config.yaml
encoder_arch: "vit"
model: "model that answers yes/no questions on an image's attributes"
dataset: "aerial photos of the United States (SatlasPretrain)"
train_examples: 101725
image_size: 40
crop_scale_min: 0.7
horizontal_flip: true
rotation_deg: 10
cutout: 0.25
questions_per_image: 4
encoder_norm: "rmsnorm"
encoder_norm_position: "res_post"
encoder_activation: "relu"
encoder_mlp_ratio: 4
encoder_head_dim: 32
encoder_fused_qkv: false
encoder_bias: "all"
encoder_qk_norm: false
encoder_parallel_block: false
encoder_inner_norm: false
encoder_patch_size: [4, 4]
encoder_conv_stem: true
encoder_layers: 6
encoder_width: 512
encoder_positions: "learned"
fusion: "cross_attention"
fusion_encoder_width: 128
fusion_encoder_layers: 8
fusion_encoder_norm: "layernorm"
fusion_encoder_norm_position: "pre"
fusion_encoder_activation: "gelu"
fusion_encoder_mlp_ratio: 3
fusion_encoder_head_dim: 32
fusion_encoder_fused_qkv: false
fusion_encoder_bias: "all"
fusion_encoder_qk_norm: false
fusion_encoder_parallel_block: false
fusion_encoder_inner_norm: false
fusion_encoder_moe: "top_k"
fusion_encoder_num_experts: 8
fusion_encoder_moe_every: 2
fusion_encoder_expert_mlp_ratio: 1
fusion_encoder_experts_per_token: 2
fusion_encoder_shared_expert: false
fusion_encoder_positions: "learned"
fusion_encoder_cross_attention_every: 1
residual_init: "scaled_by_depth"
optimizer: "soap"
beta2: 0.95
learning_rate: 0.0017
beta1: 0.95
shampoo_beta: 0.95
eps: 1e-08
precondition_frequency: 25
max_precond_dim: 1536
one_sided: false
adamw_lr_other_params: 0.0012
max_steps: 21300
batch_size: 96
epochs: 20.1
lr_schedule: "linear"
final_lr_fraction: 0.1
warmup_steps: 630
weight_decay: 0.1
adamw_weight_decay_other_params: 0
Rows from block 3 of the image encoder, named by matrix and row number. Rows with one number belong to one neuron. Each number is 500 + 40 x the weight over its row's rms, rounded and kept within 0 to 999. All counts start at 0. Numbers have three digits each. After the name is the row's rms in percent of the matrix's.
# fc1: MLP up (encoder.blocks.3.mlp.fc1.weight, 2048x512), inputs 448-511
# fc2: MLP down (encoder.blocks.3.mlp.fc2.weight, 512x2048, transposed), outputs 448-511
fc1.1464 125:440499544529503536562467539442486538501450444480525516504481490519504540560410527435453448420471444431437452516433554550457469447469576496471553478522460499517516487537490529605499574487580499
fc1.1465 114:559454533518473513546452537564498509493523529487485518481499489475491561507439542514520475542504532506488467479505463520490481447472454538502601549517451553566606495423503438450498471434453435
fc1.1466 029:500483460466522497528492533419577497459529473505534444384525439547555548471474409477533528531475476459518525576379486453548494545532466447561469538496552512511496440442464479500529483474515498
fc1.1467 106:458498544400541505525432469512548483528506499567510462411520466437524512514539542488424493509442516488469483516512527546506485534495512590504451516522481524517440540495459529530489484463477504
fc1.1468 012:480501522504536451492502450507517482487546400520505499432487487496502589536453445482450438523487604514512434521585538478497494467516459455529513527455543530476531508533495483520483516524523549
fc1.1469 101:484542502561452482514458445501553517535470503480414467484472478501537454504455499528438512522508468540509505481433534454474483524497453508548488491464472557550450503521616520501527485461543491
fc1.1470 114:528471617447503473566512490524487465533488526522486515472472519459565477481560531479467513549421554431431506590524524532526589486465521551507482526500501502534486526551545526525505469499485427
fc1.1471 121:549500503537502542501539530494476464482483492491516520501494520460487475514443485466495474507442450506409470451512506560432457428430542505503557514493487489529476439559502454547515537461490510
fc1.1472 115:509490509520404458491426499539512548583516479529494518546491464542544468531477486496502447501464571504473493545553419530525436480509501450538459472512490494497510536525509504479500587451502480
fc1.1473 114:575486510562516540462467578550521472488493446447540519482523510499433533503490509484510485525538465524527459523547472516478504460523485508442538483498479494448482555466454508537518457524458468
fc1.1474 051:449477529515452534594486525491542507557538520552549555462468517469496489440489531477490526456522510526459471438502554493512542489445474495483512566551529479506495497515529429520475541498504470
fc1.1475 107:441475527484409551472447449513549459508419399480505521603512524530486431450526485435527475452489553499506557520493453477498519475433539478526466525541508517500462568512536492458463530474509575
fc1.1476 123:458500485486437421507514473489430468500540477432451465501490520475495490500568503470577436499440562488507546522472530371549535482486601448527442569535432493470483506486491466491493517465519479
fc1.1477 116:556473555503466501537555428512474483443517511505457463426482549528547418436525504569516474538516493549490477456509459541506465505520542537533498453573555557562482487500571524516477553468452513
fc1.1478 124:555518565531501553537553420451463505594545449466494472532555519538449466484491532517470459530513458481440487456477475537525533469491509507466496495484498565533514500532504501550506507479489506
fc1.1479 115:478493486527543462488495462481469493535603530512540437523485467503552523505518518515505541581474503483465483561430521458541521486538534563557528429518507557524471495501453485533504568478519531
fc1.1480 116:497558428450551487437457465474513518568508546539405436519477525454421484521486412552540545531469432528464470526454438502574551542459491466571479530501488537456516460543456559539490491538542544
fc1.1481 053:547478541577461446460441509451505501442557534524516508561488505500453443491574520508532569496453500610497497555503497490575469484529463465436409592463536515436365476490549504439569536528504411
fc1.1482 014:535468467540533524574461499464514475491501514458565501453481477424438561469509366509564467481446487490508487607486521441530523443523526482461486481539498562490511529584515551521462550472493548
fc1.1483 122:493509469481485485486506422518500542471525494521480466502481459564484481516501471487571545529539526519509573440543523498527528504494562509540506517475569479504594493549452545453551524467473531
fc1.1484 113:489517440519550420445472517509436566487574517432468483435439534445534491496522523433535460498504526506526468551509469502542450538512465448510509469484506569542439447544517491456410520571530462
fc1.1485 105:502470516437510537583532507490478496388475464503494498500528464490537519478407490462481447501524468524468505506459491499474538487543590516481452592507507504538536521477480525510558475478539417
fc1.1486 122:520514597437485499494420402510460546553468470505496492533561539481469489526531480445512513534468471446501445496493496563531472555588456552508461518507478502503505519514542503548505450517539457
fc1.1487 113:505460494491486519548587524519502573460522510507368507502500530452569542515546486474475504420510583501396476552439521494412496508511526591536467543464503510491577529487547589528528443474504561
fc1.1488 009:518501478478460588495464400486497440557501573472515501483427458424500452521423495468524500481497482516457481534506545441511509489525525509559496580476520488527512491509485521485438447467535492
fc1.1489 113:454444498468506549619480520578510447445457518402466462529491499459497511529487494442478471489509511490472569521527467541462509537539545518507480540529572508497517514562485466530467472499541514
fc1.1490 110:496461526538517581502511541488566557468491499478463533491492488507462596557561474556530496592499457569485423442513442485447492445506441594475451490451502448521523477430434473500558418557391506
fc1.1491 127:503449511488495493500513519490440501597466505524557490499458523380458527553488523557493549477522507449475457558477486531447458478532460512526498518534523591538475531490525489499527512524476491
fc1.1492 114:483496491459506451479431428536497450529513484492516497500465511500462495468506486524420511566530434522505533528583531508496565535539527536589480477485447541445540441437486515520544497549487523
fc1.1493 126:496519430492481534560550466454539411512479543420553449555504470498493495463409522537532450462530526519535572581497502546539550435573496477397450465533529495473489574507429542548491530486539522
fc1.1494 068:523457522527489541502509430449493541524577465483600552456491480583494479476415476527503562530469546543479453485410565480501530434489504460542419522523503503465556457488555480445528526537507516
fc1.1495 023:527524475527567482573485502438477492483491483496580469507493456505493488454479493396582481487470460518474550589517427456515550435463590446548581543550516603497501574490499563453584534507441522
fc1.1496 017:561490493471519499487514492485543505507457460468502470466465511497531480508483531579502447530517470553456512533423512515545428412499445528525450435487427552534593536519506506525516510517480541
fc1.1497 109:437510519494512544423540482520460507460605468451504506506513459523500486456523477458492498557454475468489539545474519480544502506506528560549515489530572568499511476502489494435503475469558518
fc1.1498 114:534504577499520440553497469549557570462498524497571520455484485466521469430535479548490458513452460436503475588554485457583556516500503540562488541523527590485492569480517556557500573526592480
fc1.1499 124:465487533502498479449495446506470452481523467466480486507472538546496498495494499424501464455499445504504498468556491443520535505517512484496479544555527509515548512474481478522497521518444559
fc1.1500 109:447474471480489501451512436544525495476594452475494481426506480505531450429569462448462511534463475485490528560441511475561492543490572493513508509525531558496468478499520468481517517464537523
fc1.1501 113:471567531489447479537454518534488476522502428479449501520499509484474524484567474423493492434450440576525533546566427425477503493492573457500473493548472518482592554467450497454504590540456489
fc1.1502 107:502519536476433551494411553474531467605450481483511503504541569490544482529485502457495467484522540548512567596441509486537463446434518492514471460477519472519476582518501530443512546515470514
fc1.1503 107:463489491503482489478457513532478496554461413527471525602565443518536475472524537438504467471536617473445579511504470465489505508447480459520489515531501551463502539505507491430460517452527534
fc1.1504 111:456477496496529537622504525491489478406439581481461536489527504508516583458465456484451477478468556490473462558464497507414523498527527546483491588514482474520528557526490564563472467477504504
fc1.1505 019:496546452523464547509495447543527468454467488534504571546480440544521529473444436495529443499534574542533476575508517537535531498476423493529564557536513575478513523529518467487510467508532542
fc1.1506 105:525535395523489453589557533561532466490449466509524489461536483557538486502484502608482540476460458544481561392503525426470505488463539456523523445518513528525481542438517503450529497480484533
fc1.1507 121:451494505471452532556479469441487520487563419509496557445535516501522506539495412480481574440431492469545447525484458479454555547495480419489566456486567497537510493509479438519543517482412576
fc1.1508 102:553408504533564589500465605493514496484508452512475538486473475552438530553526492514509480522500466562532491472470440517421459447497460559504509471454505527476481490397453465482575411487406499
fc1.1509 023:483578507541465520497485526434498539549481512513444557473455493458436570522458479492477535478513479531515564584559524458508521526528548535512504514521526550418486508532495535434495507517430540
fc1.1510 107:556490553474509536463527546534474507470547527537508526487458532466457477510481531555519405423446477483513435496470488512405503529529489550516546433495536552441529498509491595540516472422500557
fc1.1511 008:433466466558500588515447470559547507450568432544566409460413522455525463542481559462522499561504497540475484593545501501471478436462445493457437565458498503514574477478552499471537491527566581
fc1.1512 132:482431560498537478529511417455510594564589448480526532454507506519599475471516446537477402530539517553471509547520399438512590474495495503475449498479478487532522499486556490461509504471516443
fc1.1513 127:449438520509549539571537507428448531467529515563485531485465522494513512469450530487553488448616451543449427466486497559532557543483469543527511420499631560607449450455451516507510452420481541
fc1.1514 121:513461568544468534485468460538450510539541478491525458511489493528464488522564489459517493498526515471446535565516523536545458559542464506513449518559455529549482498540527512506522552455505483
fc1.1515 124:584488503509544509520516412516497469448485531490429527475515460564557462425522452492539432489564535522478474525535374536462475526482511515497493484498510585510472481513548489512406548444453517
fc1.1516 098:517453443525485552548531504511516439509481433529513503471508480590554406548505486547525527438477527534468573455475487544429478428524522470511456439492515479482491478431507469430590469487518519
fc1.1517 108:587517593473440454549590519467462538453477585526529504538523448483484522463451511396555517465522473555489494499539540542537424481539415523522487542493425433514540484520496439510450479502481465
fc1.1518 097:495558477548514430510483454493541515575479543455465476480417478425481466465499477508488510561460466523522482514425543536523458534561478548534495492473527553516468556459569570518494479443528467
fc1.1519 115:496465461438512501523421507503574497547528471515536452511499544494465548544509435576552517466488401453468458566516417475468503502504536454491538524512534517532440522481441491558481463507441496
fc1.1520 009:435507528488553433534535544511478496467502513466567448526472490496506501513573502450417482519454538571509487464477511502529477477481449516477498591529604480495496443445453480508555494471495563
fc1.1521 108:465428472605459485464551503476554488450524503518440493508530510513553478494481508492500582520559525516531451544454459497497528491501507516522446490451464538472498484496504502450487530577487496
fc1.1522 115:451507588509490484504438468510471545525532462461411540477514481554499556505511517424497445465489580441459477564491486443471474457478528538504461499498523467468560550515468461518499530576493524
fc1.1523 097:538465456484508522585530551513501458509461438485462451429482533539461496520490524591526534482508467532487549420481467525466494456494497503534523440519495534503511486392471452437590508524530502
fc1.1525 111:560505533495531462488565482407476534512525506546469502452496441469514455473483516510478385482550532508531518472457551492534514517548535507493481524546448476501451462550494460510530561530541495
fc1.1526 012:495519481443439584519456420569464517462504425522458550480474498432496474530548458453520489528467523494523486511525516488470533494531478467477504516484561481469537484491509566546560466537552543
fc1.1527 009:465499542503471527538439440560445512424554473444580495473510531518456504488529469566489498467538484513515473527522521549463430479478564501475529487504571468489536465500556544527587476506516483
fc1.1528 118:553428429561593443598535491471492483498495482424516456546474496444519440491488402511508535531472528504498511548433522488541483542554495467448538460538491497531513552476473518513547595532513467
fc1.1529 117:530503448454503511550414482487587502495539488564523459506498538444495548571481442544510529467486386466477480557451469468452544504500499413466538497514513529481459518458480492536473510543433540
fc1.1530 137:484470552534514500485518400464475604542540457476550491450533503525555441482485442518434480584506485553476490559480466425491594470484479459463431501446482457529515461477540500428491483492508418
fc1.1531 058:471474529475450501545511490505454450521523490522497518481466505529551477510429485442519520506494471564537510510489523498536499482514529552492421486467529480436522526446502500552587514527458558
fc1.1532 108:431516498474477515425511500525453513455604457450503487488507489523524453461512500447468509530449492491493500555465546481495508492503492570573495505504536581463514481494452459473508472436556501
fc1.1533 112:453467474460568425536510511521486488573560477504493498524513566477537494566557479550483502533498536562466520542474487494502563533534500565536410491499483535492427555514445548444477442507517479
fc1.1534 065:534485534506540580617459522491505506530456448487475505488463520483551513530526486463519556473511499529479531522506508489495518507480461563540501530515532559515609507496499584471575545539518471
fc1.1535 113:505522526474564525507510490496431480609575500509450477464501514487449489527541505490570451575497472517436473552495511542567599484480530542479443500554568510511529534587502510525529484467459497
fc1.1536 111:461534428457540460494430510485558485554564458557472445439472536462476505511501474555484495475437370471470403537474477441516552543477537498516512553542480516508540514483457499504535511486508521
fc1.1537 113:506514546411505431535469439519531503520534495566551501440530545420519558503584543555417495518544510510459492466487554561511516559510480561551491547492471524460460574510457546514476495495489523
fc1.1538 103:549510566497440514476530507464545579495575516450441517518479535432477498531440567521515519540452470467493492510455516522496498503529490638550521556426505545537453470495541552540477435464513529
fc1.1539 115:529521599488530536438549547470493582481557515496490477552504442507465582520480502470525520470495467499489463467515500528521481520517409546544512468447437504503577455533565502493446493513479542
fc1.1540 106:579422471570483560483525538496464534453458417497517509529444523483499503489537497549524451504516433500417496479539476550432542464504504514507435466517539440454542517491402471464514441561456515
fc1.1541 118:549534484522489587484554488514462488542525541505484598560532522472502487516541469518493532521500475493461451471495514525443517450548469475573556476496514570523462535563522552511552433502439537
fc1.1542 120:551474502544521489504531529485467484548479479480552569533502509427496491497529488551520530480522482468495409534547545595432474445499487468448557470556515531507495547570509485476570480544508479
fc1.1543 017:481582483451509623458510468493516493517487417430554495486444447509508511461558464457563545563463543501506521505552444478520426475487468492494497513516559528513452512508500467476486482487555552
fc1.1544 099:534509597493553579493554501532576577458555473506499528472503504463553503489511488425492506469486553534459467499463457493518437481569526552557499559443542510471502507525529527533525443530544490
fc1.1545 008:546509476562478512461512534537512535509526535491572587546408516416479497446479495522459491534432509520503542543504485507476518520514500563538538476499548563470515418518572480512551527475473495
fc1.1546 108:505409559492491472456436479477549527523579522521508459502548503456468528464518579564499398557507424516462415543458542503465481471533494555521489570491515557520522525466446557520485430459549451
fc1.1547 119:534554552509528542511512519502465472473423428512516436485475514501487554538521485490584478474483585488427500528480501528620522571520450551540465552513543472494466490534497522566542513551508474
fc1.1548 113:441472493554479586460516457534573535580474443552440459516579585587411505499573473473493546470522493495573501556455439500436482488553525456452508466416520446536481453593493486463517483489508532
fc1.1549 012:540506502514542482505498473436517491514506546490513546501409453513485544503406494445461512470478495542484478550466512481577420429427573501506535547406518517434596505526518525451546460502446481
fc1.1550 107:454526533431478484435416444573563426491525480601537470458458440396457515546517525510482491536484484502448405523509484499474506575485443559540502563512499546475485532503515542548510472496504489
fc1.1551 120:494463527465542517563512498486495435508539501534536507473473495547608471447466453543530424523538472506502544515512480516568475465533524503498489452544512509540485479555515481532435559461473530
fc1.1552 110:457590495442529513464530472481430525497486487496530548535453523483488583441475438537479580499504505454526521474465534512542482516518508576526459521440507542473560535482486465484548508478486544
fc1.1553 106:567546537517489471543477501500479522511466503519569494495437504475476513440515599509547496529530495444533449528492535480598485471522479576473483522521528508514586604429558583486477487491565487
fc1.1554 020:570533409490571568532523432470523485545517469542532529511478411571530488431462447518500504503527491490489570553445526495562533505448441439524490572536529498488579515446527546457551535480492463
fc1.1555 127:529454430538465450622531497489502442465437469457574469553456513498497516480423425559510505460489501527532536557503528553453460452557533523450462527534522449446460602487384516512524477499548505
fc1.1556 021:469487490450517535497526450489527504501500467494488507501423484454500485463513499553497492490523496568472496499573464480450477561471533410537505527436547524428473490496583432502518499467544557
fc2.1464 116:497558419542487493457468558481569433533535502479480535499490505480522493571526492428425493440598461542474498557464541472509417550520437489486585540471530549498446464459468468592457480473516484
fc2.1465 114:546512459465465504493505506511403424511447482494530552479442549535582521487435473510591515449512556483485472499515489488499545557509459491513553477509469465488520485491526429529520493550498509
fc2.1466 029:521548500493455506444548517489576438513576527548442523502567522505560570520485475410452513481496577514476584476541468494558427491466519610516470412566478522557578498479459463501437496476513492
fc2.1467 116:523464594455496546508487511498456507486516485531505492559507512512482542498530548548489501500496552459481476490435515495499479526473505614462495492576482492448501590481460477460481454513502611
fc2.1468 010:545483513461450496495531546444495498619499556549487576500449538501539520520493505520534508520470550499489507409510510460460491448510508459463540484546545471527476471540466458528465495571502506
fc2.1469 117:506434606482459597453493538534434509450518462483513506473514531557474591498551543494524497411478520540459428458463474530472484592446492592514492462566499547486468558498450481517449512482487560
fc2.1470 119:535547569486517531498491499478431524442486548536461505498536499519479496470564494493492503422514578494432518498422529503505496626520507570518484460548462498439494558507468520449466480452495503
fc2.1471 127:476524417504440439504530532465550451586541489520474453511505556524477475553467518465498485445537411565448426481461453498485428489537481520538517474517492506546455443566570459545479509516517529
fc2.1472 113:594483548517485478469542529451481468554492474495499545558486519488554428503483388498531455437496522521402452526532483467489553588498502551482427459453541484479511498513579556508520533525507485
fc2.1473 106:570500535524439453494542435433467514565491530572492518525422500505473456487506422449491531532514440419456525548443458437484488596492491480524447508499440554476521452552547546464509516492490568
fc2.1474 049:477473480497545504545443527467536486496483553536499462564527441467530492461463503489459483517524476559524511416509495473494481498494519525504481530578495489566508520543526551526461522502481529
fc2.1475 104:565447487507498506409446585409477514544496526509492575516541491471522490542506450452517431527503468474477501496510507494501599591532486569432444531498508512414485486574520501502473537507524486
fc2.1476 119:471461565501479547514485556518463424515489538480502470531499476512446535526509468497524472440431533482480443515523491506467553529443472467483520477569482520474448491570494489415503549442514551
fc2.1477 111:490465505490515495464500512490494479502492457575546578505573494462429548416578547489523478498416470466530559504450399529498484529511487519539420509489501491574604484521479522470510538511448492
fc2.1478 124:432575528493489500482501555507578494589579499514500460517468507498460480471492553467521516475487491545437414524536448550475527513539461569525565516476476481570391489468555526463436451532455514
fc2.1479 107:466470521579598558433520560513549487509416548508544406528523535466472507490451465496509498520547520512453414520529564477432457473537493560499575454510494551549516556445528531515475517471471432
fc2.1480 119:465423576471425536442445497525446462467484463477519403510514474486401536540539514478540529480438523462511460470489481567505508550427505502576484500528515490466481478559520531482473511462511542
fc2.1481 053:494471531458486477445481575536457493565537533500530532494494490533530495535504454480595470468536504504415505430501511541449529526514482551567495449574545452501433554507518473433506496436488528
fc2.1482 013:528451467513475505533508520564489606481443449532481528480535520577522454434488476551549491430442413465512506546421464476548469468480514459516437522516483541553488577524546512459454497538452493
fc2.1483 123:523489514479486499469510506542471478537440536504526447521480466513492529464547421504600525471488509575485497510567513542511527573500487517575469487528553493552501486580530522452449486443476514
fc2.1484 118:483457554498487492490542633473525532497530541503553457488531513547542575535462520537548484533518488564446527545507512460498431467579483488442599534492523441519514509439497547514524550458562534
fc2.1485 111:499597469537543435448476536449465570484446524549432529514490513507490557492505494452527560424522477527461516597456519464419510513547501554525518505508549581516492511416431521524471502506511465
fc2.1486 116:464505605489571521466481547562486520512557438503511507509547556544438470509472474503511552448449514445530504555477470533512510543558465530528493515563481479519468525533518517522491499485576562
fc2.1487 117:538506563540538468539499507510467512454468445464472537491528473468464530471487597479498531475532518450489537532440527503441540567562508511559490504506469530533498506462432516521492504454559368
fc2.1488 007:499433459432528529499483513401488501553483515476469473472480518540505487523505521518528544447595508526509492412554524498490440567392461562509455450588551526548539481502518447539457488498473527
fc2.1489 118:564546504547517467490474552506504536448466497474465492491527507500478548494486474430460497412496471477512500546502574446441461479610547495513520525525508518476538530496459504560476516429449398
fc2.1490 109:530601494468539422512574505486456517482518478484449550516447524522502491527525435417515512580507480445429488555473502426462558533502504479494502519502507590458472527529479496497583472605517524
fc2.1491 125:505466595517504544539536506481462511594505530444508463476494460461442497475471572498390506498515513470551461561475566501468511457551517558509514471544486562518557484490499434469552503525543597
fc2.1492 117:471435606484490579493487531534443526413541471508559449457466510522446565484540506496547502450452514464518425476492469538501487582477476605519514476500494476528494522517488445468465463448490580
fc2.1493 118:513492445562451495485530524486491510543467490391484561502534500477500599542535451471533494403515468537501503514503532461475416547544520490532547476548523473415485496490566480559527473446482524
fc2.1494 073:536420562494470575530534487478519482502456509529429511527461505445522455417581517489513518438396517522474464536544544547478491509489453537500586550540470514539525521436541483509447484513480497
fc2.1495 022:560506560498538546490530576480394469519512463447472450533465513517561544503515499482454515517529446461519496458471500382478435563416459533505576467550508494507415519453457516524539511421469481
fc2.1496 016:531496526464460549523472546478472476509510506508498529517529494552441553483505431513518538487464553555463436479513535455492486519492465523499578506534486494533450513481466515502505523498446463
fc2.1497 108:501435535557566456462511557486518487491496492503511539541540564462499535465480568489520561466569526461478451540440496446499497498577501500512533504464510527542492535476489494527510460461481414
fc2.1498 116:477459611543487578459455520547456491493549486485542505485496506548467532482500472548503464528477478506546404424445465444528535534485508548543547475498480482525563591486444518503441510479480471
fc2.1499 118:546494550585539518526499580570508461492482519425424495448478490497425564464586444497516470442473501473438493506523474504521483537478559489519464525506460538525485591499448521443427543417503523
fc2.1500 105:509414547564589504414516582493490491443451535504516508544547527462491499477435501474539523457548506502455504516469489426479479513533532519460517519474493522577505530482488518500478482452447447
fc2.1501 121:554523527532499474533490556529503412481473563487465449531480409513484575491546377562542513453480492566497470493567529463477474518474511466506456530489492519524447538547502521424451505423517500
fc2.1502 106:567443483520525485472487551446527517524490542555495464471485493490507457529515461490499524545497528580464521493496499497506573600499516574506483508484535543426457488580491525458503544499491524
fc2.1503 109:582433532493475540433444559458476498574513554483503571565552436494536441544528437477540426486488501467492466501537501522533597576537506550409441514515498520430507485557554507430456538556500501
fc2.1504 113:499558505516530477457432507507481544491478491504465530472536477473496572490489541433479506441515472534497554543513538442454460469584518485516485530526495530502575504428442515506502514469507420
fc2.1505 020:491477514466558527548518529531501511509537519510529503449510511532528529463474430506450525443505602529493514445454428546509454516531429485475531519564463570502574518529489496500568500511505526
fc2.1506 096:492470502495451543488512514539497448480521448473529532516520542544521542445544458502511516507454531462477477468503469543513502514551509515517501485461488477510516516486494370538525510568507497
fc2.1507 123:470425556522416559483430493460448524424542475485504521456489582535489513535469550498497484421493535538502453481483528537474527549487478524515485476531518485476536445504551465526522507498466556
fc2.1508 099:560493496486548448464573497439401455488497437509505580528539553521555500482523422444539534508438508371446585569445478414472566545511477505524458508503451561488500510516536511480547510603530490
fc2.1509 022:580475547560478504503463519496379436408501478547520494484542483521505519530519528400479550455509515532485478515474470518525464472381488468573495465527448500519466475393464427522504519471480515
fc2.1510 110:481461506572472474517544513536426464487498482547509506469428503469464436461496485418538554499527421397464553498539527479481503528516446495507499518511468478553553455495543457559541486493521492
fc2.1511 006:491528530541547528541560450444498535549538507480517448560526424476560460587474509574563527492501470521453469560561493466489411537486501516572514505562542486448396521509483464442480608491518513
fc2.1512 132:468503510457480547512511517513572534527542468447514501486511491479474426476545496443513468516483532528464488494533545528506590590434497493522576433468491461484500552530545586434465463437486511
fc2.1513 121:528544478529487405503430501572465495436510450514543526484541466518494548489501459422405518502498586515524487445545527507544529482513518576549447556465500571569561561532479579480528492476528506
fc2.1514 120:469482605511478550509517511496450478516468426443512405514534529493425528453497609471481564523497527432477513507433510538470486507551458600543527476579526523557500507533528485548552519526565571
fc2.1515 117:537474520469504470488469493496518527530542462524513572472569514533504481424509560471493456483503523519490546457493462491480464543507542516530433498503513489537667465497492551460486535478498521
fc2.1516 090:515455459491530517419525509431416459505484466486527608529586527524582523460564425480551484479448514407464583524463456450478561538511459492475450479486491572484476566474528453522529550609531499
fc2.1517 098:507539526555467460470524528494545508458539536497583559505483542508433581588544507403490539497546483530532504446577539430446438494503427509522557552491533595453462585433456516480528526487472485
fc2.1518 118:465442613511501605458476539562448495456543472494517517470532530538478604487556512470544533433459495535454427424496444503467482597443502583514486434546472537522448577512456492502456513466499527
fc2.1519 118:510428502538465561543438568461453487440503492445529452490433545460508524484507525517510526522472541427458451479438553492496501560492489533522460456508424498581494544516522475558463526473486575
fc2.1520 007:575481537515466498441478447537483494518491484512490528434447467564466500444464485499434587465475536465423556457516531517543563486502440554463500514517532485575562569529454492474523507557445498
fc2.1521 108:576420550512495595489539438488534588540511465491435468471513495546476542461546503518500469460532502533488429486503421506456429534500501538550496417537473552495500518520509494505450522521450574
fc2.1522 116:537518557572580533519483600527510436495500537433438453501492420529431557495492419517535489440465484553462438462606493497486473523479545482507434495502432533474538556523528560433442505455529491
fc2.1523 099:535493513500541552476528490502392461484502418527563555544530505492543509414578450484560523513425555409492517476474481483524570529496471520556455520469474527543517529464481447529532493582546466
fc2.1525 111:488477627486509525528461535548466517493536581483439530559474554549466531530527575434482426440510498564438470502463462435480457505470517552502529483528507500495455553435434507531442521441516550
fc2.1526 010:476419428521488425472578571561548483478516510478468454491505488587538466468480480455535485463532463517507528396494491467489471392488564479447449530473529496455505480562571491424581444468519530
fc2.1527 006:532506510484449473512488520485488503505522462451518515514508568538542561465581490510523512495542553511543526466576487548533513468517469524501487522503495523566467520442572495491511535529461493
fc2.1528 114:469441518496519571473476524494503520483528574480533519522441479486512520510481509411461490547545505535482475544506530512499393493467515562467540505501556529490488528465488577545457546466522528
fc2.1529 116:508463517551506563548436594454450494432499500430478466493443533495464535486527534497509505491459548474467414474472517525497475574468496528559487445566439503565510536522568488574462529457449544
fc2.1530 141:459514529454505539547532500520554513513578507503505425459460484507474460474557501440586455526502478542454468529525539527514596530443513526526586453478486469500478533522565622463465442427498511
fc2.1531 062:483466539506496575441484455522511543468473462480560449514522519501418543514546522566479474500485503479458421467510448615473490561499486526523501508585499553473537502529430443522539445495512491
fc2.1532 110:480441547527537468451494550490512498482504502512528544549537562497498528482470576506528565454594538464462480539433513440497465504571516495505544507491524525538487538478511448540484455495475433
fc2.1533 111:503448595490514562525475511521463466489495524482493444516464458476458584492541532479510451500467597475460457470435481488484527577482533603520502478553474509454447564553447506485436560493536566
fc2.1534 073:513516602463565551452514570515475476554426535516511539513454502527466509511509492455526471554491434538446471506488508514495507454472502582469438491473505475569484586462482479508448444475496547
fc2.1535 112:444489534513520491511507523497461432588472435542550391568525543471443534537501488491502468518454501483450465482425470491503533483518517637523540488507563481516379484598504486508534504520558583
fc2.1536 114:517443590537483561494451546521445453443503462468523436458464510497438558503544519498519490499450539476469474468469505546522513564460535566550433458532473493528511548498493515516480537452521562
fc2.1537 114:515451625459520549515479516512452521445521523514488487533470481480470564481538551492496506504501572460496463474438492527487499530479508608521486474557463461439462601510443502466448456495498575
fc2.1538 114:480450602469516459553520493523520547438574480518623460495522565511472560501493559472454620492562518530463439528476500503478465526509536545575523522521531516499439554521479469498500476473462502
fc2.1539 111:508489565584485413528516559563509457441552437445563544535505505582405566550540583431519556560569492529507462506547544421475466477478470526498540477559469608503462474443435523514571503461456506
fc2.1540 108:537592442510505439437549470491467453472495482506475536519434541531482531550527459440496491518474481405502509505511459385454580533482514435576467555505545546516469487560517554453528543602463492
fc2.1541 120:469544559480490505499496509525487426585549549391563474501479528448441469529477504503452525494478448526447376535465540511438526473531519534455569567458534531508503491495473508469512485579537581
fc2.1542 119:492483616503514531510503523524454438542494498371594477489513508485473485478441549503433525541467493498503449554464541517421511491559499561421589499518523527521560498450473477469591493570562601
fc2.1543 016:526451544570491508504459491483389457480556471473539565471562495582428546531495528461493518487509546495535526526504476527466513575466535558495527448532524447551456545519484512424460518477481585
fc2.1544 111:494484493526520445463509558463484569411511473535483499492537528491486504440506511483552573462536515526460518563435518466442506565542551536514512507516510561502456573475447504552506450444521444
fc2.1545 006:546464487442481461533465437429524496454431484512497473505538483440438528508494472572493487559467465524517480485516451485554495529523516493482492616470482528491546552520442503514469463451498483
fc2.1546 114:462466601520538577522489512545453489457521458485527475537459503504454519504578530536498506459485519523477436436422487517484468556506532585539481485535449528491484583490425512483475490471526571
fc2.1547 115:500498568492501518510453499512386477560461446545491466565532448474479509505498544452485525557416499426490529471481479560444520536533490610556481497556452484534448453552491517504503527588524545
fc2.1548 112:513386536539482478499525540379423511511488501398456461471511572534494483496529476500596474469476549549552497506508467457500499550480543542466443425518436512515576512561573411525469529482473498
fc2.1549 010:536549525481504525461532547521471478430470449483526520515504400497586462532523485491511578532524485451492530521451468465457505456513510546520493519489571512554589439562516509532496468494450509
fc2.1550 113:530480577476490554473458507526419525467547456502515460503468517480425537498541551500456542513485541451525436465433501594541468516436507565541496493546461449477461549514482509513521465502481609
fc2.1551 125:458500523461514500501486498493456479538458505415491541473498482468499471427480508484490446529422526523512501453526477519462509523451523447575395508537507482523630557495484542448476549457458559
fc2.1552 116:503536442472503439444537519497502455540467487501465502500489426572510559558520425462578550497459493535500504513566494522481484474520484444444462483485512501493449488566517500537524471460529450
fc2.1553 117:466481633536485602521464533554464480490548504473514526538466539549420578508514549520504504480442491481477478395450476505478463556518542605524470473495441500485524556510420497469468497462504532
fc2.1554 020:478487520496516504524524489547449482526513512472505510458487563482558530537488537469496495453464563480482402399452446569577502546539478546553533524584507607469550529529468503506549502497538511
fc2.1555 116:497523414518522472470606512436491515535460515417470581500542521520508576558503473458481527426495405481471523523464540456474409531575552518540505463513542500462468569464527493562504519538483440
fc2.1556 020:465572489539481564518456535532489488542526538526571559460477555571492598457564442448509466477497473484539490478511494404460436559527490576490496482539519514479542597477537484552494489502457522